Rows from block 6, named by matrix and row number. Rows with one number belong to one neuron. Each number is 500 + 25 x the weight over the matrix's rms, rounded and kept within 0 to 999. All counts start at 0. Numbers have three digits each.
# fc1: MLP up (model.blocks.6.mlp.fc1.weight, 960x320), inputs 0-106
# fc2: MLP down (model.blocks.6.mlp.fc2.weight, 320x960, transposed), outputs 0-106
fc1.15:451498498475537485511524486497509510511464481509524524462486501489510473478466534480479507503536489474474522515514495459489539485484513498444504475506505476529495475481496533542539547467517495534493538499504490510514506506512499509509524496493507557474510522475503511542508458483508527500472512486516489512486469522521508
fc1.16:500453501508452489520532512501471509494488485514533528468499499480505514540486491497508532496500527506491536497499480476516479514509542525520477498489472472487497502502518528480505508467528534508469490490536477517505452498479506452493458488489523462479512496532462488439472476492517531466494486488508493495486518488507478
fc1.17:456464477501484516506489531512538482479492523463485474485532449527492455484508499517505523474502498524447493504523504484544471522505557502505498509510449520502435490532465476509474455459477527496480507532499514448498515465468537422529499529537580464497520498476519531470524488486525509489514520503548516536487512502472498
fc1.18:513499478477533531464509452500481485516517483537494493524520510473526446529476485499486490514539504465506496462496510482497470546503520466497524503507478496520491464509481471485496500523516507472482571493493557479527477514456509551451482457487519511474477461506475501526528489478499535506488492499459503493461525496494507
fc1.19:527442489495472510488490487457551497556547525505485483520476507481497504536470476484464487472497518491546481512488488504522495486509540466524514466539557512469532526525462506538522490551493511550455503497568449440445481521512491497490536484503532441507501505496500533570520509502467494502517424528506487538498521496504529
fc1.20:518550506529501516514484507498527532503531525499515461536498494507505525465505504496509526498514504510514474508506507482523536518492500507493470546501512511482504464479494468471529502539505498505484497482512505489515477504519497511505536508501510485502528530483482507483556474497490514489506513507498542506523477490469481
fc1.21:537480507529489519501492496536478468510489494500527474504500505473457512495499523474506477482491512533516503455472506468519491533475519455529470465485475469499513495490521493486531484457474523527532548462485463483480503489462539480534473530475519481484527446540546492510507523450475458476464525493499492438518529477533493
fc1.22:453468503502487481537491517505521489525494521500495530496533513459467521533496554485498475489465454492501484486505504492517530470470486536469522503481504516485475495493513519485494509532522468537490523490490503522527538503510483473498514521502497516468499503520499490483530449497498515513504520501520520511490498466503498
fc1.23:496484511479512481485496536535499486486481515530502510542505473478508468548470491474508493443454517519487492476521482476480522477482522476532522549509483494484521463533515466516492496535517536545530505514468509476485510467548448526459476502449514497473498502490489495473521517494500517472499513527480489436530469467541501
fc1.24:541530532543512476504507507509496465480484476538487504494464512516516489535447508520527512501478508495506494526534491528508493506499469521540542467467458508493532497508499483499462465534499469490497483496511533469538505479482514496487514470509472484509499510494507555483482506481504514518538491504501483510515513543535487
fc1.25:430478471481519485524492456476505508535523494467509487536471477494510477474500482463496515486497489511502536519508498504508515507497530505485462470451511504529506501532490484512525504486472497454532506490487515530506493539458508490521488505520515489497509537510481490464478525496515468511522498520512500518513482510503493
fc1.26:475539478468494495488520535490508514476527492519496555528511512518526527505514474514483509508499527481513509504475509517504548505505485524497489450533480508500525501505437483472514480514544520499555511514469526532469472495465522467509489488497516506504483475486518542507516507490516476502530476504537493500478505495481477
fc1.27:506470512491487444479478513500509491483497473535488484460502460502534481495452470478543467423486507522490494483483482488471531520498535462480472508512548540503524523495525461509547518487458512498497527500491567529484488514514517538491489533527437517533465509522507555503522489480452509512493459545463473502506505537531534
fc1.28:481479495515525463464487473497572470514482491482562523536498495458487520488512462518495540500519496499486499483507489482451531508484503520517519493472503530477489506508460480501506519515496471489530488484466481503521466499506477450504482519491476522510460551509511502511482493485549474477489522551519515457508505527534497
fc1.29:476476477486521476486513476498506535551475547444496512475532501540441507504477509509490481464495484471499527470483482500490471476522508478476533516527538524523486510524504474537467545505509518520483485476471500522518503466525494509512526473536505501484519491502488523521509483513513468473526468509520513490516528480497530
fc1.30:503467505497488510492481537480519487521472501519496515493490475515518509477521494470512516500477483492495498519531508513520493505501530525474481481505532483490500468510517522543487505522498553489536520443474530530505501504479469498542572523501535495490501478483503480500509478513485479495537477460523471479487450480495486
fc1.31:524510490479534519481471543472475547527529527510503563466574488527479483517490434469468509550530514553544428545470487508501567544476514577497492524487521543508433476513506520463583500492548485556464510456520490530478524487545447558495516487543475517533439560482565461473548540467447586512467483471544493523490434506497507
fc1.32:518481524494502521482507511522503473496507500498521491539530495460489509521543512521482505512543519491510468479507515519522469500543502505449525444549469466502457480561455505496510473468481497476515507461523514508524497500507518493484484508488474509510521481525466522514515502474484484477528480486463450535519515453504491
fc1.33:521484513528464518498479492491501451527517481507517494489483489488505503497467515462508501489526506511452478509506508516502540506501454504528513494499468487477520504489490510497528500514487498505506460483507508472523521493498522503503494503493460511501527458465476489486481497502500536482452487487521503489504496511519493
fc1.34:511506524474559495504473463510521510506544509527488471510481519505492517474512524511473517476515497497492530482472488529492508518476493509507518497478465493479487535533487508533481507497496519525537504513515509505483480498518562492528494493479470486518520491545501517534500495530508472527534459479543475528447471481485486
fc1.35:487500472498494462547542450530465518532518492483480446466560482471545494488524500526495531534497490490508458497459460453520500482508458505465499487476482490503475491455518492525528461541544510466507516465471468553496513508477488496441470489494496502498458523499537533494483516489480484561496495463481521529515500510505479
fc1.36:503501473505469496500535457482454520524503442491507528479495507507456488493471494543488528503508489512500499500548474435493481503512515496483485479537500551517541498461467500520498516527501520516480527510497531539491497509454488498510445499505464482487451494522534531533490445528505497511476482491486495535495510522482489
fc1.37:455486557443482505533451501485467496500442510500493539492485483439511478482476508506447515495467476531480472537489532526500498522519546499542528508556507501472544511497481482489497508498496541494554536485466506462472487498429486544480497512530531522521529468473464472485517515525507494529466546500509490495494496518518554
fc1.38:493463466493519483491508525494477495527469502474486501439451507474494527513470520483481503477487473447509474541527510502517519501515490532521487552510499517490495497489505478490471487541502504463464487537497474494468485484482488460510496506459541551492511470484504455481515491511534488500520536519517485524517520516527495
fc1.39:507471474539514518487531460490511489519468485484499503525487550503530525493512525468477472505484471515496485506503514476497497485466519500502483537512487470520520481471484508505524491504454475473521507521492515502555491560504539521480470527489485502497531507496520527497454475503522526490474516491483530505495504469516540
fc1.40:465511503512505508509520465515494489475463492518503517481518520474497483495517497482522493508485527475469489510500440486496498509510492512467457491495531491496451487496470517492490491528515500529459496525506522509485535506488508522540495487525508501483515513510526531457518504495505530458496486509505535510507487485489489
fc1.41:495503492491499461503485500473467486487503482519493484506489519512489515508475533475473505500488477496453470495497487497519479491509531506469499531500528515494515518472506518520482467480521490494459539493502484517502500482476485483518516493492473494474517513485494533488471493528523537504508517480486511498479495521493497
fc1.42:485511458498479514547451433476498486518456531519488535468503480450546452500463503449507489445505438493492489502505481546481529502502526504501519519487521475475469455529453496515455467500545526461497505524507514489510510457516509491449495508497474406449513523501549569472481521541493532470531491487477513512504466460481465
fc1.43:508492510511490478513466520491530512530522514502479466497475499464470520516505524512486455541493500494518515510442496515539518495506480480491491465540512516514542498486441503507468502484485485468470493489492543489486495514462496504508497489452512479530500502478527522491512471517498463500481527508512487543493504506533535
fc1.44:520487516497494498524471510523477500477506519498513487493488470491477500505529477490484487513487528500487486529497481500523509482501509506486485498475520482501469458532482530508480495490493556495536484530480511535504523500452468492509497531479486533462461523495514489520478470499515536511494485503464480504527491507486553
fc1.45:513468456518469481488495497528513468498469491477553514473478517538482461475514511467447504479550517546503484472530508533534520464465504485517517477494509526475465456487539480545475486507446514535488518484514510537497517501435524458485498548474531478534515487493550499517534521543529474480477467528528500497483493500487526
fc1.46:511476517540427453506508497501451446566471512437505515493542523460556499547442465569486481495498458495473471440504507493492418541517516506515508512523491476511504470458513531536539476499491499529492525554519500506518503529518462492440485532524545515510523503535512523470490571459535535460519535492497480555471442522581472
fc1.47:468497496468515522497532517470518489531523496514520492462471486494519513500500498497533512469487458515457515470481485533481512517504490510516513484502532529486479503496511510538475473512443546523521478508534504518516552484498488531507451547476460525500492548533469496475518515474510475523491510506477440463485463520519522
fc1.48:478476465493505517443440516481463525506443538514508488490530463511476517434529462534510563489476535480484521442481443509483490504495535538472518487510477566461556552562442492572529460527498516495460536507522490506518469474500484479514479499495543487449465496497566485508506476495522499507568525501534484506519426468517501
fc1.49:512525526533540482474522498517537492483443480474499482494536482496514476518532460489537510493520503476524484488513478494486507487550509506477502565472479520491511518489474507510492497526507524452515509486467529473468533463503492478544511500528522502501507570533489470501506511466521469491503465503502521484499464537527484
fc1.50:527508493524479479502477488498499478544525456473558516492492505494526504526520544483522501551539532506479496438495488508482507528519497521531515553519513472568473474465533512514488534571508528541505537491497506506498511527502525488477503494493480515501520452465554532529505509506500460468487543506458476536527475530481486
fc1.51:520555471524518500483540451501460494552493503544497522522537451503507515477470511479451472495532526512512541495469479501516536470548512513507497571487449501518457507533438508595449466515505433490457534507502484428471529509567609437506488449489525555557459528388508450472504549529466521504454475595525515487511443426593473
fc1.52:528493502516518525526502512480513491517512519511549498551498502496485493505467486514529521492517503541517448485556529512500507482464539525515475521511502462486549503512484515479487485471552561476470511472540451456527490529429496491524500495501519547498505474478515513530531490472467503512464456516477480483486481528510525
fc1.53:544525542474516472486502494532512478524468503500494492473498473466526506543478490515478513516505549545499437529527487495505517443557513504495553485476503549543535467528488472508547513477497485474520514504500554530507484525494515505489461492498509538503511540516497490522507493497519503479488497510520493442531520571523512
fc1.54:492491492504510455507529504497542507523514550471505484486547513508497495492471509487508507484499490525500506486519512506484512518520492536500490502513497492490534478457501476505480513481516488501477503528499486526480513484528501492508518513489485467509523495502500489469461481494484505493504500499514498482504475482497498
fc1.55:541519489485480479452565507498497509490520495486515492489518495530489491494522494517522516477490512502521477528496496496511509553484509495495496483494525480509550482503487482509491507481471505503515499526492465526490485522523507503491502475483501525524494535516516499474499462482486497499516492523498514527516498504542466
fc1.56:514501504515507473491456484517537522498527464534485524520505496516577480525469469463461448508510525486528510500471493496516540472492489503485519473573480471532510503518489494494470517498441483470488485504486469457509517513493539531516525476485530502523482511513520523489567491466539516484446459551459488541493507532492470
fc1.57:482505492489504489539496488517497509510476499505463524486490500471503514491520480492478494498525531559492489466512490524462536507463491486480499495500453504517527455504475518533502474517529473481499548498504514515543518501507488544493461472474495545531477532508470508505479522504501508482513499463478488494500515560464502
fc1.58:498511475505477505481539526519523513515495501505453504471503485511527432473471477511505518573475568509465504460520492474468481503488521504501515455462471487505542506468483485514495506468519448523534504529471488553516485494488477536498466527489477472523495538542492480460516555514491511508508535482495545486503511478533489
fc1.59:481513504484506506502504503519537493512495482506488502509535486466469511530481531523523486502525496509479513463529480524523507526513531519504497497483487537538492490464493504501511496517528488526484533527434494496493513477500496448503474488506519491502488469497535516510517530527490508503493485523516482539532503459499470
fc1.60:494468451509516515499506486501522475522527479478511494506485494502464494505457508450460487519475452478487495493475499470517485477521457486480501524494478469496467524528465530497537482528506468525498508501498509479493494503493526476546512477519526491517497522513498469527488466500541510507510484512470503515504486476503498
fc1.61:577516513487467524524482496491538475494512507487518495497491504545521517551525483498457490509479520557488482540535537520507482507453417479553511507522494515511475489536457519502487480522467503455487509467480435502544524483480464481499511460491519506507497474501509534479501529465512466480510474519500520527507517447527465
fc1.62:458498473468499486487530522505548518525485442522511478518532517487479479530480498517479565510492584496458475535572518554440510477536491517472462521511524516495450437505474513548489495548547514478448510505490532513459554480507489542448494508478522518495509494493535513506517492535502509526481503541529533527517501496507486
fc1.63:512524502519491476523523501483510491530464502514514524515487535469467498528473519512543482499513499524480495508510502485515492545506504498485468486474501505518502475532490535519497512453505501514507524526491469510499468549522510497519489504495506471524470532497483516479516509494508495498469522504521545494495466465500521
fc1.64:483472553434494527516472492497504504538505475506424523511477510527524554530521438554483559493527479505495505498470426518526462454512436474502472465499552477514529545540485566539504464489484506498468476518463482550520526553479513523566520510496524488510484479485448516567445534429507509474539516533481505474494479537499439
fc1.65:479480487477502525532483524492485503524504508536507480512471506479505484488490496529492477522458545534549483516512491493528507503551497500463518492512505508500518496502455472479494489511487474534516506529498477512522508504495458492506462504498541506465476529518493483505459479508485516485494472497512506515489518508497506
fc1.66:516497512533506484526492426508471477480487498505505472542496480494568492530502485522494470484501523459489519502503528504488496486512521471529494485544533488507476524510455506470487500474530505527523471484490449519517536498493518484506483517538527550472487524490497538524558518533484519503485505494539472509517472485539507
fc1.67:526518483530501522521492485507530504496454531516504472459539498451480496471445497489495546425485534564520539546474459485492515494523471503486435492519529510519508514577522507494488498481542508498506498494496467555490488526465473502516515474493483492519493505552496505529519469541501567519491443552464441541511446548456527
fc1.68:501527542510508497483501486511529511534472505475470517522478515495510526493529510512506509505515515502466485483542483461474478494504542462510497444489530541477500447511540529560503475523491520477463507531517538552487537480486511506512465494507502496482490500483452497489523518515492491437420487564482535506543508496502474
fc1.69:489552471488496426504534505485537497563525431504540517508502505481484543512491478489481495426541479511502488526508505506438457513535485455519456524476548507563521462491430549534512519488481513454546445521534534504499509543548474516462472490489501516570507533485434504436428547457463526486468510494493541487523552523551538
fc1.70:482470480514507495483473517495496493530503512504530491529509531463506466546512514516509499507513530468490532496506475482502522488513468499510552488534472489496489457463508513501493525523475515458485494470514484474511476484487498511534505486524517527515525504517509509545534482512474495457500523496528521509499479519473467
fc1.71:488503493486478475504490482495500494537537520520521485497505472529472518503495516454493494549528485501489512492516465519519514517501504502493491537493491533491477468463506488501456499521492482484510525537438491494501480486477509519483509490474515504520524487487471506505486469468521471503504522471510489491518483474489513
fc1.72:462483525502446505524509454481493490534501501510497523525529530566505494478526481492482570487465512536486471492522505505496463506539519500477539522454494497524486528555461537557548514467473502509531462474498500590461521484478526478509526529452561503465513509456536539479535474490502489520513493476538483542459518490459475
fc1.73:536490549521513520486527490486494499514504502498478507472508488469470514464510522497506480533543511489497507490527473499467477509511488469503480527493459506524450532486452503508516519469487477484541474526511505514518500541472503468521445472474508496488498520520491528513508491519522519457486470512500504525536501516537489
fc1.74:503488476496509502497483458528464491536500470488479506491517532507432502510468522526452485489506481483490510477488535497501526485496500469451476480499497476488530490536477523454528507514453467530529514498505535526520481509449495535489515505515489479461494509503483517539512467508513488482511487487502518509523484492461551
fc1.75:510501447498518504532513466505484482505422467536474528486518533536519518477494481535530513516551516472443490494513477501525543534509515459521507509497514534525455514493449491539485526533453501506516501505527498431485525439470495463510481446482517484508454514521550527552530508499531516509480517552480526510489521550482515
fc1.76:495515523496508489508524518477505519469531479513501546533512473516504473555503483448493503501532490483488499509515504487488483518537487535517522500504498523484489509475483525481515491451485505521512510486515502483486534442471520535520504498497478497471531480524491480491505520514477513500484498524472493474514453456508536
fc2.15:505521518492455482482470499494505494489490509498504514502499517559502514551472519500513482471484510535507499496484505493515492492504528503514493503505512537478494495490448521502468465516513489485518505517513471497488465515484543483564463501560502485521505503481510522505534479521468519498547506511506548466463531438487489
fc2.16:480511501470538472487492467508474498491485511492485465530504489528490496475507476513482456499482527497512487483485506510479509519504504516515492504494504487506490452498489477523505558514514522482485492514464547507507514476507465533479549505507475511517464452486478503490538483518494474509516474503524474510471504522508526
fc2.17:518482513532553491481525496522482490512483536445481501514477520472481507498487501514492475487509495505538485477495503538478540482508473518525515509524521518535525505471532522589472510510459493526543522513509512501538474532525472498485460516482508493508488485487469492538503476576502478529531447496474445494492466463488535
fc2.18:486510526496512498475446450494526466483481493474489468461497498539477530506480525500518521526508498504499509478524499486501502513510515491505496510498483444459495533504511505495523471492489483481505495452501468506512489499494490508509509489480499557504500525509497490496497504503531510503563496530529500513515530482482489
fc2.19:467516554508474509497480488464484512490504473490500494517489531459493525538547482581493458544485511569507453519525475497481494491489483502465490514466516486527473449545494511525478496510505481526511502497527474505462513506469522494505486475541478542513537481494512508499490466476513475489483535487510531509519521544522544
fc2.20:511482486495515455503479508498514476478450507523483498457527492519484451491480501512509500478460479472500525491512485480497466502519511487502536503482492488523511514508495507521434510508515500503491546522500489501462529497528504528467489513541489496477487473524523494497468487495530497487476489519510488478502505510502516
fc2.21:486520497468499492492499489497542492504530523461508515536495503529515505479478503537503533550488500485507522520525498524524549530484517522498507520488480527487488525519469504490517518503484512528477539470511531490527515454495503495522512486487463506476468539495464500478471500519506506522543513473548487519468501530464484
fc2.22:483484493510521495433477503503466506482510483474533498504464499518454511515491508494490477503465515515485559516534480507470473499510495527568500482470526528475501524470545488506499512482500542497503502510465479507511476491463507537523505524503530535473465514494479507510510525503545503508489490515500489441497475458495515
fc2.23:513497498517484493519479490466464527528493495508528507479513484516514463527460537487483514486508491485495490467482471477514531528507485478508483449476509514511467486481506484524503519484501458512510506506475506532484532473475505511540492502441464498519504495534484479500476482454498512544482483486476510490572472523511447
fc2.24:464492493478508490512498508480477486493529513484537501487546481438508502532523472488506516484524486460486513515473527495489515507487498517485537525520531510485498525485482471500541498521508540510504539503503460530470469507472468473528509503526519497479521502494513469471529513527515534466484509496516517467478470523486483
fc2.25:548519531487508515494485551484495503488493478532511512486500530549482494517479493484490484493505465495490473485507520486485467485488486513497503552505491482502499503452488508499487514483483453491495489499521500510500494501484489515507532529532488502513503506545534513538503516490462514496489504494523523501469493520473488
fc2.26:527470486492504544514475471502489466500495516513531464484466491483526508501506493497478491478473493474492485483501505503480487485500481487466507558483495489513547471502513495510478490514457534541452482489479473505506499487525477497494492509506494470530536455527498495512480515505514539510512492471482474508521527481464477
fc2.27:499501511482557559509529494496504498507482532504494508553518484494479526465511544452522507522479494497532449460488482502516492472520474467483497474495502490463532455446492480504526498462492522513520534493500475508518484504478527497499517500530526518506493488497454510541523508481509497503495477495513536517533527553515514
fc2.28:509535514519469544497529492476498495480490511541479491494524453469494510507491464505501515501505497506481517461497501495521529500510524492475510509482529508510494505523521489485507478474501508487523472544480520519510499472527508481510529495475512523493482500530501472502505521485489530490493482451499499523482497479471512
fc2.29:494506519479469508538516497476503470501526447503498501535498481472499492485515478504513483506519549507499485530503494462483509535490502534489497500495487458483490487473487513473483485503502507437555506527508508456511552500533500471501507524482463508534507498489474445507463501500499514520462525511484494509522482512510468
fc2.30:477520509512524509483523495493512505468522543502525466536499512491468479479473499519505517484498491476516493487490499453490520478505498515475543501455453523513519533431541486479490503504502494534485522505499540503467507485497586481496460479504517484522495509517562494512476494532497510494455497530463508485514515518493503
fc2.31:479562502463498469486525527501543467494481503534510484592451541489448529462507478502518478518496441478482526504512508491524448492467524444513507501509508497508506525491461497478446507485476456532520522524512440496483519538550489512540497476504485467433529523486541476498500435541496468510484515454427569448510509468509538
fc2.32:503481453514514502503489463502518514470506500505504547478480471474516512515456500502488452524438472532504510492510529483507501490473515530516495567462517504479541475479508538492481473511522507479518479526487500524472490522507515489478519503520489491494475524452487480436480487507558513516455524512450493489454460554550512
fc2.33:476484478498511487485501504513497531500472535500485497485531494541505494499510492546496531488507485507511489500504503521501490505464532503497508486449522480478516467490488507485489508469484485500511495532502527469482504511527491487450529470475500506477471508517506503476508491465534434503507487480497518507462516537489491
fc2.34:473466450487489478510532530502487463486513476523521505493528477527488450499523450484518490515475512552467548528450528475489522515521526538504481554488505516508508493458486480473487460467490528463499471494519494498504499489460465452458528500529539500460496508482453505527463436482493511511461487516561546495540490533497518
fc2.35:451488477467487548419519493505515490491486514485479500483456526479455481497508459490492444522480562487532538514511488486524485548510458512514455485500489486530495493474480520518507520532521487460436538558486536484522536480495499552477501541512503484516498515491485496477511499505525531505459466485492490466497524474510518
fc2.36:481470512482490472490465558527497490530505503550520476483525469446511443493573536546530489518500513454516545509461516501537483502466532495473479549507507526481500452511553451472524518536501539508523579461510518494475490504486486470513491518498473495479492520491480474541519519478485503475479495487484460464527501509513520
fc2.37:494529496459553454476539481530514494468465566533462508503500443539464475506511506504560463489464491535529526508465535495462478514470478467507525511482506467464532561462475502488491446519505493511515473533542502474560561543480446463524455510497473510486514485520489433537505434498436496494534461493560522499443517440473504
fc2.38:486567479507522559478540512497532548541482518458461466529537526486526439504521487467522485475507473482494499473515472490474515490489489484478492453482493464514493480473445506466477527492511517512524501474493488522520489551514498498510533521490498503496473499506486492516517519479518475492513493493532518521483522505503497
fc2.39:509524546484489470467479530494479523502475515471511485510495479447504486499523480542493527509489488505522509500520506522530490546536494514511508509497504511495531520536501493516463472512524551529508517514509491489452508490496486496546527476523478501497514473528475518529517514502469470493521476523496499511498501484490486
fc2.40:517507464488472497473513504492508477493525481471495520520535486500486525493487493501499494465511497501500479483505501486508458519501504485521493495480465458499529544523505500503471465479470504487520486480481503521522488471531510505488485519500514492480517483508489474504500495518513478530475491498518505497477529503494505
fc2.41:512472449495503505489494491521538551513525489513509509516526539474485519493497508487484508512495513485532528510510485492521543518523473480484481498493502511492513484504497504469507538500528507526526484491478493534470520508537497493488499488532496467492503516555473503459503491492480451486474486538514510475531513512491510
fc2.42:422512535528552465548511537471464440493441490479516525572545530520481484501486510554541523505460489515509552522542548526420456540513504448465475484503524472484502515485511465476510484460471511535503537512480525478513533575476501472455492458552472513496536466486443499484463495508457475442477553458518467544494467458428531
fc2.43:566502467527519496450502508511502502505539457525515504505523510476532487505470535487510516483500472548489496466479489517465512490498533504523482531465492532500510497531494510487547494474467489526442446513505491458490483507499516495510507491522483496498520466530473534503465507479476497509470505512461554448551520531508490
fc2.44:527520488485497472517488470469554505493465510452512490504526502496502520522473487472484542502484482516539540515514475461478493495518460535521524518501465505503521528457496514496547505476498491499508488466498510512502476516516506518487542503517499466525528475501487518460511554532491515488494513502490553505484517500449508
fc2.45:479498508489506512498472491500482548464480518532458488445490529492493486454507453451511515472471497438491490471526511535486538479504489475449522517476513529544465491510502480514490489481506472492481506481483518521491522480555475490486478528537542468514512462495515518505498478492482482490514527503502472503494490466523468
fc2.46:555527481428489456473492480534455494486468430510501407546487479426517513547484554466523493500461465490482503473477504467422481495481526564560496424510479504536466538474520437471481478500532477529484502498449512564453481514504462541471505492492476505488488454483472497449515504519555615496498466433489508464502524483453473
fc2.47:461547519524508451488481488488468499493489453492481477531527517487466510537495497485499463536488560532528493533491483476510496501445506478509533513491521511493528474486521499467510509494496475484450519527484537480491448521501487468491498465507529510494526453491500473501498493516504496498484515531474543525482501468453471
fc2.48:504493498451518500549530472507540486489478555517528529499458489528522453537480504493560499501458526469536467524468546532498496512493489499527503497528522478486497445505515489499516535512428499511525460515503502475487486461500508519471506546462453493479473447481518475525478484507440506487481523568477542511480510520473496
fc2.49:475521483519477506515508508510467431514503495497536521537486512517485465508457503508538444487501492494444461507523525510492439482512521470517427504463530531509499485453521493510490551484500519512547456486542503506515526495508512473452529490520526530555495518489498509510484474464494496521500531517514559510532523500497491
fc2.50:483521496502501553449511536503555520475497513512519464490494493487506516535489522541456500448492460520500494559529530526512479484497523501479502523531457496482513497538472465475550530496474482461472488507505497510504481497515518541482495529498539490499406536527460487490499508479508537550502542479527516501464548469503489
fc2.51:456471511496420537520483443515493482503489478495544516483431509573552490477480495498520526492463581561510493516484467510489502434498494449485523499495522560454541543513480518505476533545460460494504481511493469524528519456556545571518470455505472485513515466468565518529570484504506472490538523533499448553461475481454462
fc2.52:494522545522479493452488564520512537498541511526504477509481544504514515506491515427489465475520484522519484485496475509504481491486488552468523516489486497521475516489494449482516512542492481503490474482467491511473446474481508499557498486512476523530507491477501484468460446547530484493501560507536508508517533514457490
fc2.53:493496478486499548524510557492471508475484450478507490555515479550478503543450511504529483553500513469508503532532496472481497532498491473521487487476530494493522514525490541467486499479483530510494507501503537515485538535563534430512522491497543464538473465476508498495445488476467500540488484513518501506484502495494476
fc2.54:505489515506491520494505481491480523462536473532489484503493495477487485525526446505501458524490543498526489507491498503495503490508531523530538490496493495451469485515469485475513503489500534534517520489477499516528479484508491511514516507461500495466484515520526513530488487542496518527526498525471454480524490482483455
fc2.55:470488504504506489504509507507518510482479472516493478517508534488510510530469465475496494493494487509521479490473496516486502457501495502489488520551486479475466512498515501469494496518506489502503486510531505476510535497493517477488499500509533519510491470496480487495489518536491515476512525502512459501485510484501526
fc2.56:483482524473509497531478547516467508479484484451498453491507507555495506524531499536512490562514497523467510514496475522475518495540451554484523482443548523488572460479518503514574454486475550498529492449514480514484526464535506441518551490526463493490480487519438495465485531458485530476493577505482529475521471480437532
fc2.57:524511492508503497507514494508497499486512517500514460530502495506520527491501496536503530472498497467488496520515479500506481482536537514525503484499515522479456531515507493488479526513485490519532480501483537521465503530503491443495522525502493454506511481470517475469481502492493482518494477508513540539506466475516512
fc2.58:471495495489481479520478462515489505507477527468510502506465514490434474503483473538531509451520478495499487493484488459523517519539506480528478502494514492480499481499463482513492513523490527515473524502523493488482523519514539515444511449510495541491521492485517449530499486512534515489469467468457499470500450528426526
fc2.59:510505486467530515450534508482481501516498505459498504503487499496504473508513476513469506493518473523498502525499526472473518484508502494505508492491479498482530467511469512450508479495476524459506478504530508499528523492531489530492494475466524437490517527538502488500503482523499451480465495489505469508494489517501486
fc2.60:498524508555536511484490503447502507511512485483480527483537491526528539505496475505542498472484486514487471489489493521483505489482557505517508515494491507512513495502519503483456503503473535534515528505536495514489511466497519536510479497488521501519500503484494520538485498491522478490493534530487482519505490518488460
fc2.61:457523482479513492503495479512470512492468503543497529520504528502472453478459522493527534482501459471495503508479491460447455474544530497453508534523501510476520512487486503511479499517527482507495453484463499510477444480533545525506475492494464505458523503492532464509504447499517489525507507529536526478483468527471503
fc2.62:504512462566508534452474463469481508508476530472455492524543524456482492459510509504528484498532497524514510498488533526520457511497480475501537494486518478515531511507499487475484456525498504454488535534516536531524476503499516500485533520487509481512515493455530471540489520510478468438520466526487526457459460500475523
fc2.63:484425522484502511489465522509486503489495510487485484517483469484538484499523507516455494487494507467508501457490490501477510485502471503486477508496500486473488508468519520521497497547512490532512494509531501504519512473471491469519519499464475507473507470502497478519455484480498501523497488487489511504498469526519460
fc2.64:503513521456513485472467514508508514493500505492578556489433539476480525511523513474525494505514472591493495545473512494489519516466486476458516490470504568550529483469502490508487458488509494508486481520519478451496526456511472498532543526448578467542552489494528477536519481482433488499500431478520527534511570519530457
fc2.65:543509508521485471514560489478532499500471539474483495487529481530447483488474495498489528478445477484507512502503459473488491535440500490513462497495481434457487488481505501518485493507537504462472520522497506516445472520544526485471520518506479514483496517491519505496515463489515485491484495520492526524475512518532490
fc2.66:500456490489468527508503509515525514544530499485542525478511513448431466495552522496506494523520509518539488491517514472494503542526513510503530501528479488518506497548540505508481467560515462521455492533513509483473472531503538483516484469464472485485493528485472518489481476497580538507553486495508466499472504521482468
fc2.67:492521548478503502508510475458434505528479523471495498573492535557492509450560507493507468526536469473510480446508510513503463458505527478516521513492483457479477559503478497543495540553498515517508539475548494487455500489498497539498448507535457465487497492489507539460530500449540511492557500460481500478513535511566542
fc2.68:492497476521511482443494516480495516504485488500507533483484484483538480521487504483487521514440468483531518524455507479535445508526490519553460467525523512533485543468546537490503514524502490516502513491463516501500515492507474474488526473516494476441507490477526516506478508493519498552499471510505538485505491504504568
fc2.69:518515480523507536466565559529469473507467566487489480504506513462468508499533527539477481506519550552498524488566474469501504535469587483554495562500521499496473493451509545511480523464543550504508538520453534470473514589457442443503548579547585467487448492507485541519473467577419524464478584523474561545482485539517505
fc2.70:509535481467491473508498483529514507489488477493493557460536484530469525497495543504525480538465479513506511516519505540498501486512570501510523500521549481501515507512458501531475502490518511516479466495520495520472544513510539545492496498499442458481540472501477502471494534482488468520446517548483459501490494518470520
fc2.71:511509494512491529492501515532504442508478503478471504498473447518553523500535486521492472499475530511452510531485497468484520494545479474505467534491525482499484492496479486513531471521505521504489492502500510490494479488492511480513496534512533529491478482468540458468503482521491490481480454485528529500461511496512500
fc2.72:463487528509579466462434496520514558487491456467462475551477526520501512510442462473520528487479502507465506443478475498487530509493471493502535464472476535516496521508549485504493511542555502497494436512537512477453493468523423510485481499467530479461549519477569493529489490522492478504510508500522472505483508529501529
fc2.73:498504486521475506484463520471508494519529485519501510522529502509534515540495524476508518494510511560502498513467503494483499488515492518502530477490531469472498486513537511503469493513531539505486520510479516488477477450523479509485513500498468520489539518483512503523508497473501524505454512470450514474513489485481523
fc2.74:496465524491512513486454469491520502525497514523502496500527468507482499502535523518563523515518514495500493525484486455496464528479497526549476502503501479452511485499490465537481469507488527486501478461517513493512516479459523484502462506489511487547512480503512488508521552524499486498455506530493478560497517487517488
fc2.75:492550498457504493528540506531583544482484526506479521473496492516517473516481510483476468549513510470462457514493562486474496475519450491528526469588521494515522482488502493526497487543498475485450510484473474543517507491502466534521511513462484507487497487534477474456472483535449489503512512487466484483487492451513492
fc2.76:495461514464547494524477489486464510496516477487511485493486491501519489503473533483476467491484519498519518543463521490501512502484541472492469495496481475499506523493489512500490512484496547478484511489497529524510467523519508514538470499488516490536512489487504531475494473488501524499495489487523495493478493500486549